From a checkpoint of a small image diffusion model.
Model: 32-pixel images, arch unet, norm groupnorm.
Training: 32700 steps, batches of 64.
Rows from block 2, named by matrix and row number. Rows with one number belong to one channel. Each number is 500 + 25 x the weight over its row's rms, rounded and kept within 0 to 999. All counts start at 0. Numbers have three digits each. After the name is the row's rms in percent of the matrix's.
# convs0: first 3x3 conv (model.enc.1.0.convs.0.weight, 128x128x3x3), inputs 72-80, a 3x3 kernel for each
# convs1: second 3x3 conv (model.enc.1.0.convs.1.weight, 128x128x3x3, transposed), outputs 72-80, a 3x3 kernel for each
convs0.31 097:479519496490512492503539500484471493460501495505512513477453484499486494459482491446464541524473517495468500480464485467488514486489504503486450511498509492484507485454512475501502507521488475489494511496515478500517485506505556491470536504470
convs0.32 099:456473504514515535491527514499521510508525518513494486508458496530509530505496506527479495519480501509499508485494526493509540504497521513485524504492513519515500491499514459520511468521517459486495464471491472465518558549512559533495531514499
convs0.33 110:490499465498528496511470474470503504498512514494535500487536497483550510510550508484423471508476521495499492495507504490510498486496493508445527507493546515515514489499491485486481501557481517513562540504553494548511498485486515496497528505520
convs0.34 097:498518490533512521504521520504530520524536530549529507520506517495517514460503511514498527527556492549545485511530531503527546503502533488534520534534485529526483492535530482562524499525522500477477480476454508506442485476504535507525506520524
convs0.35 104:462474491515477481472502511478498490497499517474486503520505539473501512495519514505513491462494491499498499494501506512499502510486483445518536464489499475534486508539480481483478503486479523568487420606489485573496524511500499507526467460492
convs0.36 101:433465469505508496465505476508537505515522552511505490497473518537520564466496518484467498505493489477476485502504505487506548481487534481480519489528501504478464477491476498526501498504508481482510513496473486448461475444507533486482516496495
convs0.37 089:528494487547509524523530520520526534548508532535510507544526541505499498495506485540515486509526488496520477513516520505488498481454475484536474475521480424492514540533503512535502516519528518478446492489501492510532509502495478484488497480497
convs0.38 100:472518486506553500511529489508556534487507486501515522526503498487501536487500535481431455500388521525462496507531529486511513475501494492480454498501476512498471483498518533486491506493486491463509474442496530459482510472505526524512532528497
convs0.39 103:473487481416485481458556530532504492484523541493527462532510511528496560533529568489515484526503494495493503498482478495504519483522518495516490534524507498508505493484508517504518525551536484466492560427433518480490515539541499516474507489491
convs0.40 103:527459492517448503493471514492454484460441469508500484516504490520492488474470458504498493470520531495515505466454475471467478485486490503497542509521560499490550500477499514457495538536492484531478487606468480519472534490489523510480495487486
convs0.41 100:457520449438526490490485447500522502483519523505468507499546559552496507468513502492491495484504507484464489498498485477496483484474485492493483469515523480470462458486511481500490495502478503511481514575490497466468463491485496466463494510485
convs0.42 073:460499496501536518504514483522525516499512518503514513504494494526526507515516503468483494475463453465460469540529528526504502534515522496483469501489466505477472493484492482493482506506514516504518477500546490502520512505506521506511529521524
convs0.43 093:511531526553525546541536533530493482538500483511500461528536488508523500513531508495479506514480496519468484555528460539493450491487450516513504507493514494485525527484490527425454471424480463513471448474480494486502479474503483484518493491516
convs0.44 088:474482473484477489483480493488500499497509504503518478497486485491503473476515519505478487472531532469513499514522525506516522511516518515524508529528576516505540494491508469493506453519482528534518517496542513513519480488496489472452507499490
convs0.45 085:482491505499500496479487484501497498502502500500499501486500501484478490499475487486507489499511491501524500517520514511508516512514507507505517498485514495514504490500492510509502498502483526489500534473514534502514471470460466464466475463464
convs0.46 087:509556516542530464474450454502480510498529500485525503490499518522490510533546508517449507477425509498485494486472482476501491491520521519505516509468510500510509504505492491463490492515447507464500496462506518498486526539540506500521511465486
convs0.47 106:513502507487477505504515523503472484474450394519460427476461433469546462423495462510540495522515549510495531518504491476488472485485468498539497497498560507542532512529512527528517493511519500514493508519481505517491496501486465501506498532539
convs0.48 101:527539515492536508481496482500511500486481475503529494510505509487499511521473502496509496516483543496448489495510498514505491518507488483491513492479510510505524483524537500490535497505541491462460495498588454438537537512502523523505526501517
convs0.49 090:495528518454500502471482514529497525502498496524521505524523535517518541535519542489484494500504496479491481524523525536532511534526520514485484512518507518488507530490534515515515519508529480506451527502492454473491525535534520522538543544542
convs0.50 101:462456452478498443450500458485502494494513493490475479486502520496533552478492502520536522521518509485505511499495510504510524519508513498489495498479489510484509488508525479532560487524525502462449483458485430447469541514497529517485497495480
convs0.51 107:454475494507473475475514506515513489522519500484461494505521540528553518507528486478442476495508488464501480482521531505513513527477472502493509510522547513468466476510496471515500490497494515471469547635514499600486491477459491505491477520515
convs0.52 100:484488484442491500435474448503507499522508533532483503473497541510521521544483509498523526487539493507508453489529522517514516526489508498485519491507484448501498492524505475518505528461471438504494450520529471538495497492506457500505481532507
convs0.53 097:481477480467494510478478478471532528468504526479469486529512531524517532467479496514477465447453482468404539476516519466501523489487496475485485515449485505462473496507513461503525508461499521525507504531510492509528508460482522468464510515485
convs0.54 092:482470502488480470491559468521501480506500506504450495508547513506544494488498519488473463490503463500451493504510498510498497514491498486522520501504512516468496520521499470491486495483521522574493551623536517524490477477496451464480451493446
convs0.55 098:508521488477501497491522501513478496551522504507504501503529521518536526511504514500510523545562493518533486506499522530528531547536519497508527490510529492509515487472515525528543536540495436448439425477422425546471506520509506532518503522529
convs0.56 091:481532512480514477454492447486496491489509503499495491511537509482537500496546566479477479485512497491488488517517504536510495527509515491526489486487477514505470509497492493446473491494519522544495537653481508533570498496520472517537493523513
convs0.57 096:474499474413445449452457429530525473532504491511490492485502482490503519513501477453506537504477497465490474501523496505502512502478491511492509539511493493478508447534541492547549469474500490504514518463487489503485524487499533503461537551504
convs0.58 092:526512526503489531503482500492519519494486508489428475504503535514494529493483505466530505468529500481478515478527529468496531477452500529529553523505547499432513476505507403481485418395446489519486479524465496514508522472488532489492523531504
convs0.59 096:501525481539584510520573502496479442523519467464479478483475488523499482516477436468489532485423534497468521474475505481487498477489497466440542482419552492467544485500486481463454517503488519501520505543522524509555504491499493501510508491497
convs0.60 115:514520505498523502497492496514512502521536521505513496478485516469487511511500517507515492532513493505511494521510519521507510521513509527530504530517497515519496496507487518506513487496487491501510494480498517495516504499481496488492500488491
convs0.61 092:523488430536477395469450417495501531496504476491491493536542537504534531480509542512499502519541519523509493512505517520503506510506510501492488489505495553512449523493511523515525519533503475490463457522484460502479503537526495505517489485491
convs0.62 105:467482497463495490483486462510482477471494511496479504485488458488435489435453479499496491506510420483487469542512458503497519475473534504503431474493461492501504516456474489464455483496485491515528528527502445541481496502523551520463540531451
convs0.63 101:513448472455442481531474497489472499509501499514527493495460486495497540506496528464511504479528520499503488502476477509511520524525521500484491487504500467492508520458514486466524532535502549454559554422560537505535486453466502499466520519499
convs0.64 091:465483498492494509458471478493490514491511500537559543527519552540545542539542577483489560529545541528546498521509519548547518553554538493483443488495468511500491506469521513475481540495490444521522468535524490519480492519511510523550521517521
convs0.65 101:497472480506487481519520501505511517503492476538532527493500507507516505517524512491505533515515510503516519494508517506496487524504506497510520510540519534559526470494527508488496539501515469496507548537529521496506503519499485506532459457476
convs0.66 098:499474487503484506478476478510524528522532531540509527512515540516529559501502529516484512505520537466511500499532550539533529550521522519528461513524488546517504502483477516466469480493506486531487478501493456449485502498503493521536487527524
convs0.67 094:494477500503484489489476463531531534541556550544552549531549521507542545519528568510495513545556539530527495529542517544546522548532527507504484505532500503514499524497466520484480519487501478500525498487523503491491476493508489524522490527521
convs0.68 090:481513506493520537468505497501523528498508530519490539484529591484514522508478464528499511510515501454500513498528557506525536542506502501550526515522532524497504487523538466501501478473509439486462467491473510473472543518490509511505484514517
convs0.69 094:478469490494483500502488504515514523514541538547549506521547579537532545522527540479459543534501527497556500491516542527536531558533498505503513532508546529460486495513517504468499491509489454507487488486482468458476498498489486509511479521544
convs0.70 096:491510503485497512491504499502511510505513518532512515483523572491520541504483484484463492522500505494504494496513537534517507562512474527520529540536522530504495476514523483499495491472483474526469478509461489490461546509481526508497499515525
convs0.71 085:483517495475504516493503553471484473453486485481505481519503528514518529532517518535544494494479478472478513475485521479511523520524503494481513502486510544490499494510502482506496532518516482506488500501499469488460532536508514501487478472484
convs0.72 097:425437463430448459446448459487478468494485463493490464471483459471482456463474460535551506548558516510534476510504494488482470479474468503522522506508519511498505469465466483466457434457432475448454486464461464452430489499501497505504489484490
convs0.73 091:512504514525507510504499475525533541531526530560539565534551570518517520510504544497483565531539530508522506523539549543539525544515536531511491515529490499483487503494546479479474493467517476489474520509485503495482486479485499513521521531518
convs0.74 085:527530532518539521494510500520531518524522509528518494529529522489484500508511551518515509514527497482494451512532516527522495514511502497535509495535530493513515532527501525477479500503514496527533490505529519508532502505503489523533504543547
convs0.75 089:522521506498507500480506518476496487464492480461511506481491511475519545509525553529536459481466491479472541507487485489507507489511512489449495475464486470540508498503481491525503522527539489528500482507501485481464504533535521523500492463472
convs0.76 097:498508497511522490496525514523522514500510491501525489491492543481502538515514531502507519513490499502490503525512504521505503516515495515467514514494497510487494510506535479511528515532530488520463504515505510533518515510483521484469523484488
convs0.77 151:531522524535528523523513516478474468475469465470471467496490485496490483490480479440428418447428425445439432474474472479480473491487483482478484475474474465459467485479468494483479495491494533522521522515520526517524503510506490493491502497498
convs0.78 101:486494495468459485461437463494497498503511517515533524484479500486492523502504543476466483489490537523517533482487487483493510507519530539518537526516551510518532451443447452451498512504520479452518496433511480469528501482484500490469486470467
convs0.79 098:521500511531483486511477473522504523523506511525539536543521509509518527505540596465484511543526495523494477527503504530519518509526553492472469500523475503518485511466506504468457498477502515481488550510508534480524456491515485507531517483478
convs0.80 100:496523492480515496476498505512523523500536548518536562472498485488527531489521553502477501546533544500492502551519492535523509513514537505500464511508493484492491524475464518520508498481503465522494506506524469483478477501557518516538512508511
convs0.81 090:488471466510489487507502516502502486507502453516521486520524500500504490516532491481474486488474465509492476507493465537515467534530494478432460493453442509486456494489488483436429532508494510461454504482468469470465477525528485509531467445495
convs0.82 107:490487487477508517429483497497532495511529526502470510487512529506534525508516474518460457492441487469420515468519542489523542515499500492538480535529469500481481498514502468511528508456489509535469528513488526485516524485491510505510481510528
convs0.83 095:508496507506499499524508504529499496530495484541521497469492495470489503499509505486447468513474491519475476525489451538498454543508483497418471502421469506450486505455471500464478527494495489486422487488431461490445476512520483512526467481499
convs0.84 099:451473476457488521459468527505513471504523512529526508481507536539523543511483510480523523501486493454494477483506525475528560522531518528483507529477514509432507509520516464511516534513515555530495540494488489514489500493505519486472500503508
convs0.85 109:528539539523529531511525526473503502501521514504513504475482498469491514467499510485509491490523484489521492496498509504506512515514516491530502520542515524517507468469485470493479466478462511509534469497557484474538513499507497487501494495498
convs0.86 087:481517505490539481486511455510528516506539538495547564508535521476520533504536555518514471526496478487442461537524488529518488503522519509509481473478490445494474555528510524502514509518549503502497508476487533511496485499509489490487515488486
convs0.87 103:455509523503519550536525538508508474509528530518472535481474466491499511471481501501502499513467513504484508505502456498497529507480535479527456526506527498458542511503496490508531502472536483501501494517486519516486481459499518498448539547459
convs0.88 096:497496497493471476516496500485483489506505496497539523509522487488505515468533558493496491536540512546550518541509490537512498483507530476478485468500468481562458524484502534487469503549521518486507486525494495506486466536550498532554502493492
convs0.89 087:489505501498515512499501507502491528514518539521523552529500544527518530500497528498452511513501509508512479509514533531536532530517536492536485508499472517474456528481522506483486488482493464507511451480467506472493512499499510507518525521533
convs0.90 097:468491495510523502506502486509524477520527521536500542548534522518519498473491503433472515516492496507412459496525491488513538510483526494540458524518502513478496503508506462526520500436497486513516529522503493481461474446497548508482540541476
convs0.91 123:521527522546550540540548541466466465459451457447432449478479486504500488464476480442409445428405447447415467485482490483484495491494505490474471474457457488471468484459456485477469487486481523493505504487487516512494503504490493491482509508483
convs0.92 095:492514515496511520495507483500511507486485477488510563526492491501510498493530515486496532533504497494457490532517508494497515477497558491464461481496460503535499470468527497521507521503505468474501533477533537509495489522536519507537532486445
convs0.93 089:442494487427498482490509509497519491517515491515519528487483506482535569494506564476494498504485508472461467525502486493510521505503524519492513541477511488490506473508468447524544483501527497506468532482503518485463502484514537493477540490468
convs0.94 091:514502494513498497475445459531527551550557565530534550495531527481510540508529550534511502523519520494483447533524517546530526523527528533566487506534489427446458554517488514486505507512501493521517457484485509469492487496514443497517475502521
convs0.95 120:548523500560517481533490476506521500499533520514529506529522521538524519496504504494480480501462455497478464481529527460519539476501512509522467523504477513466495505522514491517520488481492499424523494387510498398463484487510499481500510495490
convs0.96 097:493486507490511510486480494498492480491479479506489500489508511467473501493483509508501497491489490511491508525513507514498489524506503492503503481493494504496502482482483495472474461486487485481537465497543460475507466454465466462460475461480
convs0.97 097:435480514473480448485473494521505512469499514513506543473442468513471474469468480519508518498473483476541530502514487489506512510498523496498499500464483513501505507525525522535531520518537520472508522491520481535533530503517512482498522495497
convs0.98 108:462433464447415437480435469517520512508512492491486475498514507504508525537526523502501488514497488508493494493500494491488470493494475508488493503506503509498499489505482495495477507505488543491520548443470534443494494496484473471482479468469
convs0.99 123:510489482495488498483485504502524472512503439502461473500504477471459467480461496497511491517528493497493534502519476504512455504496478504508506517528469510527540500506530502562521510496520494511448495500436477510499474458500476503538463515544
convs0.100 117:497500503482527518525534526512530527508510512507499505507507518499521515483484494496500485501501506497504506524533536504500503489478472495495482514539532514528533501519522496493497526498490468497511513462490526499477488493496491471469488485472
convs0.101 094:442498499476493479509465463499508501481521512513499502500482479562487507528493477465495537508462470489465459500520503474523546488505529489493500520503516500465502481514521481518505504498486496524494488516454445500440521472487549498461553543497
convs0.102 063:448479493439478500429466475507497497508486489506498502468466500444448484455462483516522526495497522520526516500478498479478483493476478496507522475475503490491528510504521503493502497494494516463506516485511506503484481496483481494499500506501
convs0.103 099:531520510512516504502503495480456468483474487473502506486452461498496482515511491481517500498471500463477470461446449475472479480513523481486517505501520512517517516505479474477468501506497527518521512484515517455502512505490509485463490454453
convs0.104 105:490491503505494509492476493510501497490516514500521508520482525561521540517486499523458484485443479470423453483500499484527536492536528507465499512457521502449500502473483517518514537530498462490493456490519492511503530513476519490471521489485
convs0.105 106:439417427468447456440461492504527517520511506532515475483479500526467459480469452501470513496499516498504489466501500497507487529510471518447501476496541505477503500508535517579500546560518528540469525536460484515514517489469518486511510505533
convs0.106 114:542530522532509515534525503487516514504500501508499496475495490487498490478473482492476491498502487491506491501529529510514515500497496482507468496511490484517505489500489517493481499471473559510552547425592556481557505488484480502514485516540
convs0.107 116:516514486494489479516522524508512511517513499521513530517522526524504523552496480508449476515433498482476482486491516530519504549534517502501435478486474477483490510511499548518495524504506489465512507478486479485502515516491525527500512518509
convs0.108 106:513493515491464517541489515517521527487487530511503518499530566540517510510489466495500510513521505519530512494515521515530528528511497511504512502517533483497521487521519521533523529517530473473491500464490473506516493465485510513481502506506
convs0.109 103:472463470510512506474490487542539541528515504466502520526528537479480482504490461512485485480481501491501514526512503524504478497518518551546482482496476477452498498510518517468477476462482500501499501486494498489499509523521478507535495483487
convs1.31 100:507522508510492495510489498488486483465513527535509505502534534577533480502504478518484488529512520531524514519485512485503524518506513493501501510499498556529468505469523500497501505478519520464484554499512495519533517503468561493455465475489
convs1.32 093:490471460507480490500481483522518509489498549488482537509479471525492494534508500511513522500520533512492548498474495479485506474478507521500481503511470496531517468491511506502492482472523498499482485491464488515470517520526524517488499502487
convs1.33 120:524467484507512488491485486491503521491465531500474525460464521505508521481527483511523515518493517503502538485476516470476505486489517508489489509494508478505497453507465493497491488486490526494496521496532516523532512499476491498466510544493
convs1.34 114:521500487505477512484514497518477499526484514461446485508486504530473531546448497506520479492524490494497486502507496501499522501491503504521501475505496486497492470480509471484549474464507465555468479514455463495485524523516521523522477486489
convs1.35 110:496504516490486537472475495497472484507492476474509484485502476475503550479465520488494481476492466471478501510494477500494496512502494500476506484510513486513520493485514478503466459509505519483539498459535536436520526571548499522513499489490
convs1.36 113:483486501501513519489498478494523514482461544503468505507504542489508580511495511493489525513530529508518516507497517503495542511489542523526492508536498471495497485484543490519552504539514475462492493475540508467513500487506494505478515524494
convs1.37 094:485498509491474498500483464492514533522512532504469476525506544495435466526455460506562500472494495514528517488513503500508513482482496510495502541497531500490495468516461478455473509469490499496494503483500518522516532538534503532536510529535
convs1.38 115:483496509469495501486503504529520524469453474518468472530512504479460479553512519526474523521408521458467522517511497504497496493481492540503488502476472501488468482518503460436550542511477522467531509471475480459509484465478456505469496519483
convs1.39 112:492527482476507451530536522482479484465492527509517497491487522434443427499535487487492523559509545496516476478492514459496505499496497489482473485536519486506493462503542499396529511493503457486431475465491494475506566578538504503503505501520
convs1.40 120:506504498505512493499498480493492501506499503496537504501504513461428484500478480475487499501494522495514493492491506508508534505494519481513494478495509495505516498483492508512551510518529502486491504521508494491500512503526495497505515507496
convs1.41 114:517491497516483474514518492555554533493503532540470460562566541470467512509490485508513507511571495517515530493492500479478503492513499528484507520491486516498472516533573486540454532521538480464580477498529525476541519526530521520494509543534
convs1.42 111:528514504528515501528510494498509503507513513503485500497483500513501493506499501523517517533519527530500517458476484466483478464480478508502514506505511522517526507519527513508510513505501485488491488470477487496490470487472476486463488508477
convs1.43 094:470464468489470484500481461482521498499526475482488437472527507460508437492506471482527522489498484499508473497511477514508460471462436493493491532490498517463466502549504507514465508518468553500490486488488494497475525499517506524555516525579
convs1.44 082:506503525492516528519522539484473516463484507512513504466441478500459462506493491489459499494441476536517509530527538520528542521532547470498520457477494508493491500454517471510514514521504449534515452527520495498516482496457529520483528520502
convs1.45 080:478498510455503502488520510479470475485493472463486473481518510479500535477476482473492497457510515470468502499496479491490474500505497527480507491467483474440476492500462473498453468479470460530509503541506512537496491467468546507505537517501
convs1.46 104:504485475491515523494495511526528534505507491531508477510503535476469470489449439503539495553489496539492522484480498467472478504516487497469504524477493531472510505504493496433500534508552493456483465445509501487534529518491508512498474493476
convs1.47 125:501505515505523505505506495555543470545553492484520476471483504517471496516525504509549517507507501503517493491508485513535517489489466463475480491504500471436480461473478461414440465446508499468510486465510517497503464446497449428491494482529
convs1.48 112:498476501462477488470503506478492507469493462473469466506518496463505467525496534526508511503481546492494513504502509502512479512513510500490501490471496490514506470522495475496495479501490507461520504489525484468490501487478480482466503499466
convs1.49 110:517496508504497501525527510491475448473466438496458479460497477465472462483473492500492504524511509507467502523507516504483482515499509500481503531513493526508512498476490488445482484452504477509494498538515481524493458465450450455448472499479
convs1.50 105:500496483485490481506496495491488496452486524491495515528539515488505497517484497539526526524492508508500517491512500472513531488509518508495506487486499502512521497536547506493504479510550529491525553500519546519538488511488522503457505503448
convs1.51 119:536524499503492488511533509532504499526494513517484520486499492497457488554507546497543495533530521489530501540513505483489518494503523477508495507502498502466499567510517530502504498521493484509517532523530526503522476512526468507515522534508
convs1.52 103:489462486495479519489494518483510511524475480489421522525536510489485526467429505487538515475518483523515484504534481518520507494470513500475510491511484470516531502537497481480552465484520515505509505495488508527521499498518465510542478554506
convs1.53 114:497495511502494518512500509534521479465477524477442507519495533535493511543486487510533498513501525512509515522517494502516522473486497456483461456477499470436483478496493453493517442461502509491512522471505538483504486470523503505460485499487
convs1.54 111:462516492473467481501503497504481501492478492491435466470501481438474428465474475507458507489523495495514508477517479494515505486466487523489506508498520496437470502521529478503491516496493525502511536509529523501515556547564512515538480542548
convs1.55 107:493485497504495490512515512466485451447467451449475509495467486504489508524501520485521494482517526514512496492498491507520522493522530467466510471491525494512512499482460461476517488502491470483488485492475492499477500513505477484483487485472
convs1.56 110:485470502473436467478464487509479466520499481508492489509523506472473497500474506499488470488502491491507509498505487501496483488479489505490508519479495484471499497522492503502498526525499483463496465471476481440454490500507462479508488497534
convs1.57 103:503505498494497461485528527473521507471479518521470500525498457551526527504530499525531554473482492524492483500510490492505507493475504508506472503512490526516493529553560486496542517549542562515530560523527546552543479462447515478457524507496
convs1.58 098:484466474501493486468497503477489507496512557495465501488496502499480500523493496505486530473481495492477478532534528509515542506493525466513462473539498456481487515519549509501541483507550539489525521478510532463505494477489527512468520544479
convs1.59 100:486492499491464487488503505510560538524553550522542520500528545459479527523489505471541542447540553453503532480484510469470503492488489477542498473548512464547525465523521493536548517514502494529508479516484492508522543500524517474500534477496
convs1.60 095:519485504506467484512498512500503500532526534529539537493526491509526520512506502536501417566517457542495433538538530520514508517504509519491494506457473513484486484519513523522528507504498481512487475500491503529517477488493481484499471490499
convs1.61 096:499481499452472514489487520497487516470502487492511472522512503478480482510455472498527496483489489496515504513513523500500512493504491518500512500463508493480522497507501492500486501464502520538494488567466474524496512539501500507503501490511
convs1.62 105:510510502514521487503535510471510535439464514541459421509490535529509491504524477480513520440462503522495507496501517506511512518481469493518513487510530524510491490472540425463526529504529535492480543522511536567512508475463518492452477487510
convs1.63 103:507470492502508475516514492473496496506469480508540515515487497523443496516507477489489498492473514487504514472485470508508505505489469523483496508482511491494503513492462476425539489477513473503475471557484469527499510505529492504477548520484
convs1.64 089:487483488501484498484455475500495492506502478534549533486454459492465448520498517492471439490502479510495486521497499493476487491513511490469506492439469512490526498486443484482463504503503499489484462451512474476503466499496479498522475488484
convs1.65 091:490497490473462473490477495514478476535515496533552568494521517500509519520547558500486471485478472470492497538510521537516510519525516498480506467458493490536551486481472504476478513502497488507500469492486447463496492531552505528563465470459
convs1.66 096:504489518508499510516486497506498502512478486511484520483512523456456499520487503469512529514509494515482479501492506497481494496512519520484504508448477509451534488510497525502499512505505485471512487469479541530494486486495450526538472553505
convs1.67 094:477448504479461516510490512488490490506475480485495492488483503481440452542508480487507483508492489476453468498523511505504508504516518507446516496449499492451509494521450491483459507521498495494515469486512505486503456459494453500537479517533
convs1.68 091:490484504499473476476473497510485502522500548479446543481524519442441494484478514526541491506510516507495504520490498501495507496500521517505468491484503467477555504509498506477480501499513479466526486461512508461492484489534503517501498530450
convs1.69 093:509484494523490494512474513504492458480500506449492547470486502475446470492474521502507486513511490475499491525492501517504516484520522506478495511468500483453541489499482502488484513526529488486537484461497549492519466493525484516521498545493
convs1.70 095:502495487511487487491490505511517484512473499476463559455528495445472503490492513539516495492502503477479485521487493517497500504500529532491491479475500467484543512494464516492503496508530501474530496470499520494511486483495507521499517539458
convs1.71 087:520505514491460447454467487503472517485494540483534549469507524502468508502491498499527518519519521500512536472466496489489512490513509532497521498511532497495545473481507494475494467486505492457497510481481481473496500547531526512469505490455
convs1.72 087:512519527513499529522508531486490478494491470463486452527531519509486462528517472515509523511484488513486491478491483484487463475481457499468475503445475497443462536556539524522493516518531507494491523515510533516524513507495525514498527517512
convs1.73 088:508469477489455471491486477473503501526499503523469513486512500463429432536479499519510471501502494498456499517508506514505516516496524534470509512447488486458507471516489483487491508500535499455505471446463505511508475478479485520538471537492
convs1.74 101:489481496473483487503487488492501498517508482459480471495495497480484489499517527489504485512510491494504474507495494508484495505501510484493485514493498492470476484506469481478444505506480445447449432468449462465452465449508442478518479508541
convs1.75 090:520490505459461474456454487503475515491488518505524493472475507474484507495523502497494493517504528530535533487492503492504501516508487536486540486524502508545490453488467462478498487497458542470485489467504435428496497532504516507474487457483
convs1.76 093:522490458488442450480465490495496485479518519474507498496508487469481468496510527510482517513508509492503528504483490490492502498498486519449503522489495503500505463485490438459494461502507539468497528452496517456505510531481546512464536497469
convs1.77 076:526509527522504526533524532528512534526517545532523526505492493467461466481475474527519538530526538509487500495498509495491504501492502555481522542477500528475503562568568537541539518530530470457510458447502481480526458463438496492477491494474
convs1.78 087:505474485505487489509504515484504508497503543515557567491480492527524531550552519514478479530492506495497512493523530502523541507523516464461493452472493449482491494485471498505542498526542461458478463465480459462485505515517519518499487476454
convs1.79 096:493461486491466494497479482473492505500508472522534480513482499514478435512508510491473473504488494510493498503528506504498497509501502512453518512436475515481486462503481470469476516503496490522480457499471465513502488512505474507552449479522
convs1.80 101:512483510499491518511516526489480477489482477529503481504513537478466488496524528462499528529521503515482526497496498494474479524488477519490538483473490521508513502529507511495492523496498501492566463434529480466532490476450520513489458520489
convs1.81 088:498504514468483510463456497507492473507504446518559498520534494486523470488528523490486444487512487478516507495482464508489455518520476518481497512491495522528530483449425491486459516503477474499525478481524492463516537570579496503535490470498
convs1.82 098:515490502531512505519502475513505504512455523488441529476471500498459510509465474508535476523499541523483534488478490478478499484486522539547471528487486495492533516495481525478517490489517474498469475499448503504446471487561478534537485535502
convs1.83 090:495490502477479500484484487493478433496481418502509460501540470464528473465516531499513475520507471506504481518500465513501453518506464510481512516482497520505507482492438503492454523499464478495507487486498486475498508532553484497533463486502
convs1.84 097:516483512513526493505517515492490478446473549470480514491471504545475494489464498480524456531525527525502497460488480450498522459501507495498491513508491523475498478480504481482527476492547521476465531487443504517492516517526534509476488504520
convs1.85 092:456459481455465484473492492498499524517507521528510552511508481521517498531530510515487477539514492522472479496486493491491498502501515504464500477457483478460506516523486509510508494506517474490508491484503514503524437485454456502489459513482
convs1.86 088:495474513477492523477474513475482525482485483480477416511481522466461464512486487529520529522505551531518529467470461475471457490471456502462512518476516498478472470483435446462453474483471543490508511459499523455493527519478510515502502493524
convs1.87 103:499473474496473480474519488500530542464469513564454451497478501530507526532496485461508528483518524569506484495505500488504526512483498490512479505489506550464498463500515491498525533516508483477494488489500509538525529484481527504459507574523
convs1.88 093:538500521507494512486474511500478519527493467542550448481447504486462481502492513500459478498467480495502481497490521503478486515494471528500523495490510506534492493471483497488485511516467529509506483484508476491535517536478462507510430433510
convs1.89 090:493477474520509512509483505482514514488484465490445471482489488485480459493487533522483520502496552517484500487444474482460482491486512521527484528500509504483516499436477490461508484479498494484490488466482525494493532512489478502498476514494
convs1.90 098:507491475498511499499521495469494499475462513542434490502482485558487456498470460488520516498520508549511533505509488490508515520489524488515467497473492528487483495485491472496510499492537516497487502489458523538505508460494557506484457508511
convs1.91 095:495490533487493528484493524536531531521513516520505502511499494499466465503485493494459483480459484500459489491487497496487490526516520487454506460434484483444495496490473495502495492511523523504507523514499532533504508522479526527503506525512
convs1.92 094:549511490518481484487495518475483540496514503566518485514494511514485463502502468524498502499504534555544535490493511474484486507484481538481524513477458551569487490474499447473513479467478530466443527473502456464489513527499511507514453451489
convs1.93 093:531471484473472498482481528459494494464477498511499517488486500507495504513500507488504504531532519529532488474485493467494496488481488527497493504519465516523453470492496483501553469518529523457501510460496505489511515521474553516470509512490
convs1.94 092:477442502489478520527482491462504512491481493482464436525504523450428473504461492514522505505493517496468469479487480503487498513503509492489523556489541496429480492504461485462486493482493523501554478479496530498500514516523472513526457525539
convs1.95 107:534493461545498454531501481499503519480504545508515501492474486499450474510464474526524502521512504510514505489508507481513524487504513501500487518479487517461497492513545489509542490512537508548486470564488470535504489505564471510540466511550
convs1.96 102:547504524533488514534510540479498493490520495474496474507518506489485484477480499495499491490490496504508514490497467490493467475483470531500513523484508533487503498530505495518493477494498513503532518503508510485509477482504516507519550530536
convs1.97 094:495473465458525495476494483506490518467487474530511495512494507558578588478500529487496497499505544518507485460456466471481481484458458474550472465509502524531495464468508546528509466503485508505485502495496479499508500474479494454447480468476
convs1.98 096:456472464455454459452448454486488491502487503507495497502560530514550513494518485501487492501496498501492513491497504476474481499486491521498504527511512527521516478482489495490491493488497479485496503503512529518524512514508512498506508515524
convs1.99 105:495487517502490527503498510507506457515514473482498492459538486430439434449460458515572514527568518511521499500508482504492483487500478500512486525496506498478497525545511519511487487490510478474508460471502481501503499497509478453483504492513
convs1.100 101:482490499478487512483492478508515499511508507490465475533519511511516521509495501496480468486495468524514485522511507502514516491495503465475493482500501514524506496513519486497513472480485554527481519523503475492512512504502515507489467486496
convs1.101 089:484467470489477461506514481480522512458493526492474489546497528623549545517523502498520521510514547496485492495490499471468486494468491478538496486540534511511502514478528505511512459506532502520479518496499486504483480432465521474434486480487
convs1.102 083:485487491486489496493489492470483460468483457442459430513508510523527515516515505518509513499493504512497500485483478495489475464471459485494490478488499481472471484494480471478470460466470486504495507506490525513496517498500514496511517492510
convs1.103 088:505499486503482482474453465478491536493502526527534518524514529515506502488488491499519530516499495512524551469476506466476499529521550527538495542526515552546527500517496483480512513541535517467500517474518522490515548545513522497486519503482
convs1.104 098:514510468506495468499480476510498522487515553529545517535518529571528546550498507527502517542530522517530511474477491482487504496503496488480472475499479486483495524497532516488494465470497484480505510506521504513508499519522500469469491471495
convs1.105 103:512506503512507548515507504524523462492522484474519531545547500557558545524544546465491492536547464524505488482477450485494481463510512472500512534504479502499515447519541490545455525484506491540519515531542508529502533470486505458455517472451
convs1.106 105:496492502499506509515489489519505502520496495461467495487491503496473495504512512489484516490477515473472504524518505534522507509511498501531492497525487496522508521510474512490486491488486414560477390564442399515466472467518449483533485497509
convs1.107 101:470520527475488484506494484521494466510482447517481498518532521505486523519519539497476478498438495507480507485453449507468454507485473481501524464466521486469513536482431503477503524515486516482506542538546484528518481487467484492466485511463
convs1.108 088:501471514487451498507489519501521502482492489480428510463533536490485516499486489509533505518507526475473486463485483467492490480475488483504501500522501493534533476476450495465493501511498490481496502440481547512512517515519549514498506524466
convs1.109 104:481483466487479490494475474486498485522496424493473458548532518509516478514515477492508523494496492517506521482496496492498474456456449483537554516499510518475457493511506499482491500503496514526510508510516483461480536498480497499545461457521